config.yaml
model: "image classifier"
image_size: 32
horizontal_flip: true
hidden_act: "gelu"
moe: "top_k"
experts_per_token: 2
kernel_size: 3
mixing: "mixup"
beta2: 0.99
eps: 1e-06
max_grad_norm: 0.5
max_steps: 25500
Rows from block 7 of a small image classifier, named by matrix and row number. Rows with one number within an expert belong to one neuron, the router's apart. Each number is 128 + 24 x the weight over its row's rms, rounded and kept within 0 to 255. All counts start at 0. Numbers have three digits each. After the name is the row's rms in percent of the matrix's.
After each expert's rows are labels from the 100 images, of 14976, where the router gives the expert most weight on average: "peak on" is the class under the peak; "top examples" is what is common among them. Only what is clearly more common there than usual is listed. The data: Sentinel-2 satellite tiles (TerraMesh). In brackets: how many of the 100.
# router: router (model.blocks.7.mlp.router.weight, 16x256), inputs 0-127
# up: expert up (model.blocks.7.mlp.up, 16x128x256), inputs 0-127
# down: expert down (model.blocks.7.mlp.down, 16x256x128, transposed), outputs 0-127

# expert 1
router.1 097:142122126113107130130160126117119149165062121102087132090130110113159153101147174129131154132140112158161116112120134138141181117116117139122053128102184122125123138098156100123159103122094152122142134160090152117086133127143125128186169136157175126094106147128125132156103114114157174102137121105145119070140114117119139101180158099105158121140114114128143109115123152112115148189155
up.0 108:127146157119116113147127141162077143107084145124141132145115133126092106150123140153132165121144144124165132093139182156127101138136121180126168134132123162120101142133136130138119085151124176148114140110146155129152130134140118147109174142156127135134127121122132137154158133137150131115147157124103112133122136136143137105159122126139143120146133142000137143144093128140164132113142
down.0 114:125138135184144166122147129124102119130108125068145120140067124165129122130140134105129137129122139131098140150146131113122140117122144130134130128136112129171129122129102134136070131128146159097098146152139102148108128119143131134106053157127111138136112126131133151124135129136129139073134206116128124142115119118120139095187087133191170132129132136110135136060138151128124144096135
up.1 111:107143123129122155128119120080092130068140151080151119129166111104080107138127139153124160125115126088164125112122153143138131142138112124121193130132068115143121132141127127121125088124096158138108102103136111141096096132128103145085182163108116135151134159141158153155127148136154103090154057143131127116121119132114131064155101134152165133148131116143145135125098142144129133087166
down.1 104:131094112121141115119072117121164153099087146181108130104176131077156144126061089149138103138124129114154119119124148129136101122142136173123123124142172106129120107134144100116116112125125132084125149148138148148149116134104128146065196090125112116124150133098078126128135120139112119118109087134100117130111128126120139113125119125139127142130113142096103114099125134117141135050119
peak on: trees (65)
top examples: trees (96); main land cover: trees (69)

# expert 5
router.5 081:145145087118132137118110136090129149161107085173159136168098141123133116130095114127140136132114095115138121145147164086106147078111134163137149126103165127082160125159149096117107145107130091143139130098077168135120141128149150105166064158138108112139104155061117121116121105131132143183119133145121134142128133129138113178159084144160101095132122153143102139147139102096131135106108
up.0 104:136175101138159138137153136098122092118129119081135122133071130146128118146126121116127147119126129126080130172135135115136105139149135108140155119116106145105134112154125118127136104144153112114139142126121128132166107118122098128123145106130110135105145121100134129076146125129204107097176050131111115111116129116147115102184105127163140132147131147120096133144106129137141131115197
down.0 093:154150139095110130138140114123161180113128114194129129127179119136161109101039132108112093124119115158132124144136130138120075125138113139130126127123212098095138119100116138135091149133119138135139096113125114123170138122143135115088191142143102141109115110090106093119091123124105120159128102118124120111126124139109161112124155103102093112147113106139103115139130123130145108029118
up.1 061:151106139141173132125107133140092116091167127091126134145123111136087160149132148153113142135114134122151134121123137123105099115140116135130153167118054093083135138105143159141083105106132113164123146136093129158114140129160122094103131136119128120130118135155124113139111137121167043162144139146150151133132140131123136103082132138127112129148139119119156111216082135156134142124111
down.1 059:118108149050122095107161138044108144117111122143139125119107151111117173104117118125122115114129137102161121155129137120146111126113145110134130126109209168092140134092088165112195154132159103114116110119126091130177141127159108138114111134150109117135143124149116122133108100155140183122099113124113125128138135111150130142122126133124065136110112098148110162171150142132179125101098
peak on: rangeland (45); bare ground (41)
top examples: bare ground (65); main land cover: rangeland (45); main land cover: bare ground (42)

# expert 2
router.2 102:120102115120144133132137139122124125117177143146128144134175170155099080122112115115165099172115127101129148125132137127139084171169125130151177149113085169131089126137103119136066151161123121090139118112155124126153148144109136162095116122152148130164144167110100124101153158095139112129151099173142136144157135128160129132086103138139052160102146141142157134130159129131125154083129
up.0 106:088092123139135152131146155115128169155084130181097146128175135143156130134154128117131178137140107098135148125120145165156152156137135112143108139141120141092118134142111125138121139122143142096121116112147132157133128127142138151133090153137126137142124114151137145129152141145196187201148128144130102146143127132120125160170158136122112160107146102040125137089151125142115123088090
down.0 121:137151113112141123155128149149108099208145138106125116118061147112107136122134102138143113119121116138162120155149130109154132139132160133141132115129097167168113116123114113116141122140129142113122122102117106107148139145099123160173080115130106115131184131096124163142118119142090197084109132105087124145135120126099105131102130104171104123119154127107101160120153118111151114153113
up.1 076:105185119134077129132116121117129118083158114146118128122121127131126125120129139135114080130117125144108130102131157094131185132103137120135149127193118103146128156071117127135120139121146060140123129170106160128084139132129114122113085114116123127130116146142167142124125135130109195091137121101146140143119130127144122118104167142144117127164131110150130122135151129122100128139132
down.1 062:118129139199122133127078131061053118127162135078119120136100144126089138115119149101113138126132119126190147131119112123112098139120136147139101124107126144144137128121140155155194127129120127127116141134137121138103119118126110133201155118130134130101150169143137138131133130130109125126136126151138129121168124120104100070119132120153052108123138119068136139179128144141142115143149
peak on: crops (73)
top examples: crops (83); main land cover: crops (78); built area (63)

# expert 6
router.6 096:131121161174137119132119137168113093136152141071103129105125104137112115133135119124110132100156149151085131087150154154116162152112112127148126116093140114170117125129133146128131094130120131119132148141099169168132129130161083084108154160109119098155119186156171131144136111164134103107174097157167127184073154141157117129089084107186148104173141130123122149118116135165121136118105
up.0 069:120160098146133112132098129139127153163185125105111127115148132143155146123146116154109137107125144119073111068111119128124162121110135115126139128126173089130131114121127113124087132118148128127116139124119178147103122126140108102126162158128119121129104100126098128155140132124113140093163106132091124128118123117110117112173120127146133127119143116173091122132138132125116130093160
down.0 068:155113108056132147123183150127162103120122127142124138136113137081131054134131119134147143142138107192086128159107133116105187139138141102143157131172115143142138147136145151122108087093099122138126128126125080131078138112140149137107132117137123130113073141176125168109153134094076129138132149141139123138145147141118116156109079140099180124131117156128125124132128115122124107164084
up.1 075:160080130105133129113110110138178167090120112221154145129149132124117109109115103178144116133135117091152107128155146125128107146106134146127103131140127139114135127142136120129108143135118113142138141108140133130110104128136150132173044138154137126124097140136128111140108124104121187187119159116092136171150120131143144203110150117087131135123116134112124184100148135111135122140093
down.1 071:100094151123110129120146120104158155084104124091108113126136135170214114156122123139132150104131121114093131127112132118111097111117120132118129131115185109114117110094110122135103128144125137119146140150125129115124134139120100135131105145124155107135119069177158110134125124117162139126124160136108121108106124145148150142209099136133146141126108123192098141111124136134136150066126
peak on: trees (42); crops (40)
top examples: trees (90); built area (85); crops (81); water (70)

# expert 7
router.7 082:106134102160153106104101163167171116157134141092082133139136108138128175097133126118059172167152111147083132114084148147151144119135159171130103107140127119159180128107132117101112121097147122112114140118074102100184139135148093134131182159095147172118166135122130104185132111132182102095117085157112099134118123121084140092137105104172191153115123110134145081083074118112145119122122
up.5 077:106196115122132127137131135079164128170105124170120130136060149130136106134144159151115136132108114101107118161140109129123163142133124081128147122125155178012127136121128116132080129134130112137132133135110082115151122137114132140141100117133129134144147128135114131133111127112122131120101081118115141143141123129144105100119134113121135151121122127205115138136106128106152137084147
down.5 075:112175136139123147135170130183146152070096115145139113130148115130143130128084146123127100117123115141092137119116151121116153132130136149113085143142164115151141132147120108133041150109127117118120127120126140130110126126150134116075134186104123135118136096116169130147107133133160037114137146125148119139109135119122140127172149114158150136134140135218132123101132129123125131075150
up.6 105:094139095124152119122121129057158113142105131181121121140074124110133101118132122140109135134112105097111121156136105120141122146127133097131115131143120128049132137150137119123134139118133083148130128138105104132180129132128109123141123103109141126131120133109121152154116121120123115144130100142114138136129135127146117054131136116121178144105130143206099145116098127125158138116142
down.6 109:106222134149127117137150138114180158148143111169145127119168127101125115132144125098124128126128114107063113069118131124125118113134126116104091141103158124109153109115093095122079150117130133123131117138127148114115137105129100141116183160116126142125146133150105079145102128130120077095117183137130145144127154134125118170185209124144174133144138137114113140152145132135144130085121
peak on: trees (98)
top examples: trees (99); main land cover: trees (97)

# expert 15
router.15 122:180147134145100141117137124138107122109125132095194136111115137087125118110146141160144110137111114088123116173140097124109140148104128134152118138157131108127144104127124140131108108144141123141113137197103084161061163130109114105130131072130076131142136148134198125150111123099090148115121120081133162149111146126114138142095123153151092107113128102130107174164105126122114136130129
up.0 105:114135126141170120157109122110106129049120133136161121110110115089110118129139137097138143131119139094165125151146112160134075159143123116124138107133048133106106124107147119150212129135117177081149110119152114110129120127104145135101118112136124129116132071223144120170135170105105114152106178130106107143135122122158100126124170134111121154101141115162108133117093125142153130074152
down.0 097:143076124076134166134131133095191092095115130133159125131109127150183144139107113108142143142125129146177143158137148134114039127139127110145138137122159150087122152121153181138157095134150129142135131153114123132137147131161117131106152134147142129134104210174122156132141137137183105169140094124103144123138136132121094110155129144090104129127139130151143120065120128128122141107155
up.1 111:116081124131184120160109128108143128099137132137148121131088137110114111119148129086139122124105147106165133117111106156133071126165133126121147107135063124105101130139123133134208140147147168080139104124143121133154126128115120131131141141132154128106134055182124122132133148113119040160144161146119119118101125127155116070132166122132140158125128122147105109083113131131162126082153
down.1 114:146077125098136149143122133091139096123156134102172117114114117183140145128131124101149148130138135117175132098142131130124077137143132112135159131118124135068130145109159143133206112150141140152141138164118141134150126135156124131154129158154128131136110178160139123114135127139204142172123101118107128137127126139127103111138116133081069123131149116156137109131115130124104140147157
peak on: water (40)
top examples: crops (75); water (69); built area (67); main land cover: crops (45)

# expert 4
router.4 110:056155099146088105121131159137165086101120104110129098116120120161160115111153152136125137084133147201096105127087143130132109095126146157122092122138141159143149114114116134109191109147093134100119102142121169129128115112108083114091156132099121149074106081154111171106101113171145196107143152095119114129138126123132130121104091151164165119135124125142160103101113125126120131160110
up.5 131:146111120100124120120137124081121171127119128123132137107145142124120127141141132165116148145121124122139140188135128139135132148134136166134145115134148111165118140145127123114113170131095132136128106143125108134117145119116165135152126112126119134129158169083136115142127125139154108109135140143128159124142124127160135184144117137129135131131129125163120132043140128124122120113118
down.5 138:126153141166123111129103131116184121112090133096138127131112139121203127134124140138121137132115121129080127118116139132132134127121136126123112130123170138172124128141123134132058106117108126112136149122142140115114132129137115138102088141110135134124145107165133133141130129133142141037128184136141134119140134115128129136193128122168200126125118122137151136023129135127129125082119
up.6 096:123106121113127146136150126075169121103097134096147135128072131127144146141126141152114125124121126124126132160135100154121080132113144166138112125171055145108114153123123113131166124141121142095134126146106091152121123124142126144116154106135126127129177107206196148112150141134181131130146104123119126146123125130123127161124157113154137164139129135091140154067127143137144128089137
down.6 095:113074139107125127130184132117166091153117134111172123112080141181181126120139125127149129142129143131101115048115142136132101135147129148133147148114153127095123116123124154125117121116127124129132149153123159133152143119099129134093078159127131133117137136157124106138138122127172099156114151103141142131141135122109113132160134138100158116118124125195116118117154123131124150119167
peak on: water (57)
top examples: water (81); main land cover: water (75)

# expert 3
router.3 099:117114111079145172147128147117186129096151115183105124130104156144139152135118154132119101118102156136105132134140089118127083122111127054129104113165073156111113126147126127132163165099149117148152147109170120087161119118140154130151065124107154124141132136176098134090134111131157089137150153126136107133128113141126119109067172139059142133141135142144104139109166125141139122144146
up.5 116:122156179110151140133156131159146146093104109141077139122125133122115116157127084111114117148108127103121113100133068154144134126134119097116116141133095146170099143093123119111090133141174175116107131138174103085129127121107178113141131094150126141111151159146168085109147138135134124043044130118117110147143125123130114137098182126114170133116117121110122131111116125137124140120136
down.5 104:077172142176103111133121134074139193158118112173131138087179123132130110122123137093117111131138139122151132090118142149102100115111134131114149142140168144072115133127124090127156160142109111121146131114160138159136094118117128118151154117131101135105143125165097082123123120139137144129124149131165112147146142136107110153136159159130084094112149132103119124150098162111110132062071
up.6 086:088162119136108089106149105110117102120135136155150133131131120156116114117150083146135133124107116081087136099126113133117143113126130108124184160104140123070112138087109137119112125111160114160124124123126147141157121128086141143112106142135138124149101121151072098122132141137119154164088086133099165181165124115144122141184097126105096152100128132133138095205110125127169132101143
down.6 088:121152108111140145127113112078166142088127127121127124148124129156191096133116122112129126136145121112128116155125139140142099137139129142121133125121167139134121121129145071148094102114122136114137143111151146163138091127152130099112160135163148144129122113160145122132143133148145124104136109140106097115137119138169187083188135125149138138131135131108140129075083106123101167045124
peak on: snow or ice (53)
top examples: snow or ice (98); bare ground (53); main land cover: snow or ice (45)

# expert 13
router.13 092:105098173143156095141179098133131113158111129165105139145167078140135188159149102101118139112157139149113134097146112149133147133134147115099086115170154094124135166140162128128114148103146163143136125132163188170129153132173159144150133153110117112106056111110152136136124141131151115144134114127125140123107121116104124101157114098130178145152147128094103102088130152139121125118119
up.0 086:135122137117093122127155130169115146128153132009087129124146124118120139122110131128114116132134125122118115123122153134122155118120128140121094124131136140191142117110137117118120091121138131110103135136114149123164129122119115142109237147124149127139135151137140130118139110147152091003112101131154119122140132124110123112122138142149141100153118121128121069118096125137133115143157
down.0 087:146103108107122149119128122039108137048098143165147127146184134118109111122169142125111127130145133141139131151106120124132129120136129129144159120138169152060116131151142144143176103101098104135111140127123122139119121123172148114078185099123122120121101147184121155129138116113136118183143184122165142118138107123134089144146124123100122142124132125051157121136132132116115128079090
up.1 105:078137131136169115120122114045124125134111122173103128105135116155122094128158130103123139128128141161131127112118115116141154148122140105129124103158134106099125143120110118126134172134101146127122114098137161122107138112112176151118095140126131126103103079117101094094136146109130158154125096128086137123096114116116133112175154113150146143123129103152118124095162126137117117088155
down.1 097:137136142092147116140084131089149064177150135163130132138090129119136131119102101120125101128110130098182140097117162136146055134141126150128138146117160125118113109108138114134181151123148158100111118142152144137146135135134115126140155139150106133120120196121106077116117138147100153152098044122129111130151130121122117108105143128094096127134136116112090138110134126124139126137139
peak on: trees (53); snow or ice (44)
top examples: snow or ice (99); main land cover: snow or ice (72)

# expert 0
router.0 096:144129148165114124134121129125124101133150130084121111117165146153143133124148142156107125134138163122069138131123168121131175110160160120120147132095171146158126106121121172126147109104159120126137153120146118092166098124147105136103168177148164135122132120130066132094134139151101110135094123131147129119176122129127125172143084142128098126157126115117141115161160117106136114167108
up.5 068:134241130132150145131094132150130117127145136169100137134105126108107118132128158117115118128116118131153124100128131137136102142128127082137141123138072123055115134118117124140150117148099103154137146107122100147124108129122141125116014129132137131119130135150142121150118142120128123168137119130124134130139132132132113120129161135109148132119130127076131129174117121124129132114155
down.5 066:124171126131130131126158126092139186097089132212097136136243145103115108112133130141120132125131140118097111143140126115118144131129129156129138119144204139070133141135128123115141139124148117140100130124141132118114129126146124120103190107148118140135142115152150115118119122131132129166114198128120134139122125120126152130153147125130111136121122110147134135165114131125128123067104
up.6 120:161090118139152111111129122036155147165153130124102124153125129139153126122125135136126141104136139096076126178134134121151135116133164133123165118083175150031173120153160129143070146138113136123146120146124115104160119129144114104122125115144104114119155162056094133108126122117159132204149115151132135076145139127143156085179103124140095132105130140122121150155141129138102123130135
down.6 113:142085131093138107162158139109101120116126135090109140119096106148133105138154128124118145125137146131149137138115134137146140131146133131136163125123156099106155142092124119134184087139092117133132119120115118134092087141111131133146093166156143123118111134190157131113096120124141107192115136140093128139116128132129119122143065134096067134173112130187107142150120132131124132145153
peak on: crops (76)
top examples: crops (90); main land cover: crops (81); built area (77)

# expert 8
router.8 107:125096108105172144098052086153107147118152137169086144139100136138120145125089132125121127120140104157185126086124149093138102100139142145134160138162118116156124143111154139162168152123127122154129110116126120090155097129118152107132105136137115095109146100121094078119138120111086124127096183133153128116138129127147121109162188134082139146101109088151123085117140102137123106145090
up.5 080:163165135110128137118216117143127104072119112124109125133040122164115111133121105116116115136126113115161130148120176111116138113111131115126147134109114143109122127104155137128148101145119109123107109118143178157132148123143154142134132153127129129136089081104124131127131120128192164066122153132127127153128126123114101116150156123106180118118128123051102149164125134120149125142146
down.5 070:148169135203129137142132126081125136128085132114130108148167125133113111134163105108130117139116139127100125106123113129134206110136147124139165137099120105094104108129135115145118137132110152149120140133151109132130136129145104139157103069140123125102099095160130129129140130126147135139115229121132127133125135128162117198186201145151143101127166136107155145172122102116121136099065
up.6 114:155133128136109124124172132132142148115151122151113126117139140112165120125109140081123075143140131183124139128142130091142147138144151087126098136148096127170110110125155133138152127159126101111123121126157158114133151121133156156154067137091106127139125139115171148139122136120119137102117150098137141107098122123136124091148137136137195135091128131090150130114161130109109126133160
down.6 120:090155145182102121147113121085064155145155119060127121088104127146083131134158128148113119125132132081151118129106123135119165118125134132130145137098099145157131127086132142120173164135113133131144135136137172125135140135133088136205113098173126137119131117140162091126095124114133158059123151136130105133155155131141115125120143140194087092143149114095126126157137132120141150134092
peak on: built area (66)
top examples: built area (92); crops (69); main land cover: built area (68)

# expert 11
router.11 092:130136127179096116122129126164161125162112153070163126117099108108143145117137091088141148136175121110065136111132150152127202143139105133116133139077175105168144130089161169120181119110118135122113106140109139120110133140138106132161170148100114159128163094169156112168149128141120089109093086123112105129138147134109106122097109119200175111179125109125127104096127125120115129148127
up.5 074:136078125138136118139146126098149137150122134173139135121124122129126154126126098123129119127134130126104129129123119123129149136126137101140126140144146117070127146119138124129204135118107112154135117134146119120151150132126147143145007145130140123131141135178140131130128129147141081255108122126152119131130126128122131148115126124115124121143136123059125121124132135129131117133121
down.5 062:129044121131147134126071118159135137086167125086100116122146129114120109135134122135109131117118127142103119213137133147133175104109137088137133127111080117158149152150126100123178140145124112124136137103120079105095128146150136122160145109116127143127117078117145165141118132110107209109117086119128143106122117123148106169099131142127096097137116136187136122140102127117126142207119
up.6 091:127020123121117134131174140091147124128113115129166126132067154120116154122139140123131135144153128102120123172145132143122134145148108088133154150129108160108139126127134132128090150147152134144139138145162087153111118127106156129139155063140151139120175135178165172130117158120157083198096148092121124126164126125131128135087158132114105159141135139117133146096127146133143140141116
down.6 090:129089127060126129134163126122167100092139104160161132134096118168165144118121124104171140145138127147104146092124124148152066167136115142123101130158154149052120142139134149119140101127119135125136116175115180129172153129112157147092158193115135148164129142153131128113169133117161139176135099120138143126115127121137111112154118100070112162136094130119097105115134123142140119119161
peak on: trees (97)
top examples: trees (100); main land cover: trees (99)

# expert 14
router.14 096:095176102131142115130120122143121102124151108096185112140121148158145112109100115143097083115112130148120127103114163120122128106120137165113177131119104127145132124075117125124173092119110107094124096100101088112180125111129103103085123160109181117107126072180056111137102122112085105092119109131103104120146105113148154166121130128129078146130114129147139092123132128124116118113143
up.5 135:144131116115109113118120104109124164072086110163131112137105085060090167110105116139131101107145118129155122106125120138145082111090127160113056127135086113101141117108147120122124125115137127104136121113128131167101139124157118108137161091141124124115104138122131123106108121131096102119126125110129139151122120130080109070084127112111130140104123112175134136154124115126098123094158
down.5 128:136165131169126129137147126181142100172140151111058116117110129072113128150158111161113153123103121137066123131116131118114184108128145099140118128131061124198122140134116138120062128109114116092137146114131104133136134134157104125112090131125125122117106126109109129138130117139089112081123167133133117126118120135118153161161145137145203136131121144089117102101137110128116149161155
up.6 105:107205135135111109149115131156124097115118131134199133138117154144113066136130134137124150137124119146105145129138146127116129127134130162115155143109099147111126133109128124135129082168128154127112108144133082095160106132113113141126052136115152142134161115123122138187096152136091160127137082138083135139137128129178124163114111129170125136127129149103150099114111118114113134102161
down.6 106:161190133164106170123121136111078174105142108161158132146152131123107124117090158128135128145136127149175137114127127121114096122119113145112156146168159117102123136163129103156162132129105102178134130115134122106129138113156151122137199139127129119131126131111156132147138119095121123150146164150150141140101131135123148069127131142155050116140135125126158128145136123128110138053115
peak on: water (81)
top examples: water (88); main land cover: water (84)

# expert 12
router.12 092:136093132119099138123110153080088197155099127097091112131158118157134101147093118124114170132139168138145104138135143157104121170136125104119138127092176147124140149151121131129061136151149162128130167105143147124148096143144137119102154128143125159133117173077119125151129127138178102123127149121081141143120113164129135109180143103116139108152128160138123148074107163155125110096165
up.0 103:146146099131115099123142125090135098136134104168145129146142108123122107131129071140112137122116130067105121089127116104097121115093119084120146134095156148083125130105139108126123142123088130107126142142120130176148127122098121122100096145139124132122094125124120096134088129097112103123132097136098156206131131134153081134149123124135125113120124136198106174125128120129124117091141
down.0 105:124203119133117127114150132176090194095113111116120129133131118154142120120122118138113132151167128156089138110141117154148168145118107163132175128140145127149135137104121122125049144130133107164159116145143125108138148128099150132123114157128143131139142062113164108132124123125130102101128202086114133137117153133147139092155153130156133112129141111117133102163144127115135136077100
up.1 092:118102104131129125124158125161125106158128115186123117124130115140141118115100112135101078108131123116103119151119102123118145138114137111141117125136156129160127143128116137130124142120095128128119122162110146165142115133142116105090062137112128134112078111151106159122094119114089102128132163120140145148108120125152100178096114113114112125145136116169119158100123138143131131101133
down.1 088:117165125138128111126124123071114177118119129115131123128154131151139102130164121097136123140135123117122144101125095133131188124130119111130146131126167123093134099108124124120157128118077118144126134135122122112146119128101136128178131081129141128140119098172153098150131127145112148131123203114118127107140134131127084186151152133100080138124170116092142109200131115133125138087067
peak on: snow or ice (36)
top examples: main land cover: snow or ice (37); flooded vegetation (36)

# expert 10
router.10 114:100135140105123129132190136143119129074133129134130139149178137118109122160163108103128149153122110118162158157109108142134111114145112101117130126149061150119134160093120127123171102140112143128114125101164100109120141117098172163114168127148139153139161072169119148109173139157133150095091112169127120088165135132102084107114154108096150148129145164123160138160117147122154129114138
up.5 101:104123132109141112104078129126147132099129132147131129126141125126162114132139133133137124094118114120184134103129080117151065144129124157129112123148087100111113126117105122133206104122120098113122104182093137139123149136129114146115134134131106128141125081187173102131121131109174162132164170111146131121105129129116110122142160141134113110117127145092132128104130140121120137125100
down.5 106:124061130103132146134163121069104117139124140085186137115145146181118152126166125114137146127134128125171124116130142138129070139137139121133136135132126157044134150114151118160187139136153131140144124147133139150165144116156097110129106107150122133160099144181166157154130137149217150180109139128140117128138143137138096124161101166099091120129133119130144130149129109124121143114156
up.6 101:101109107125137138122109149121149117091138118174138126130176120154162086138135105146122116099119124164130141154164014085094095157119130101119089135202079129119125149128108116138186120141088112111118132127139122112124144136137126147108108166124114141101123091197186142136137141138168150150134127122141123148136118127124112159116142137110097090135132115152128142091126139138122124084130
down.6 098:117158136092130122137104126069134151136148128148164134107167127149106132126193147128151121120119129135139128111108145136122069117121146118123102137132148144043113114138139107153149142123142126184132118154139149135155145096137112106139167098113125124114086134182129147130152136153168182149158153132137125152125140135152079153163175135116117140103096138091150137129115100135108109095115
peak on: clouds (37)
top examples: clouds (50)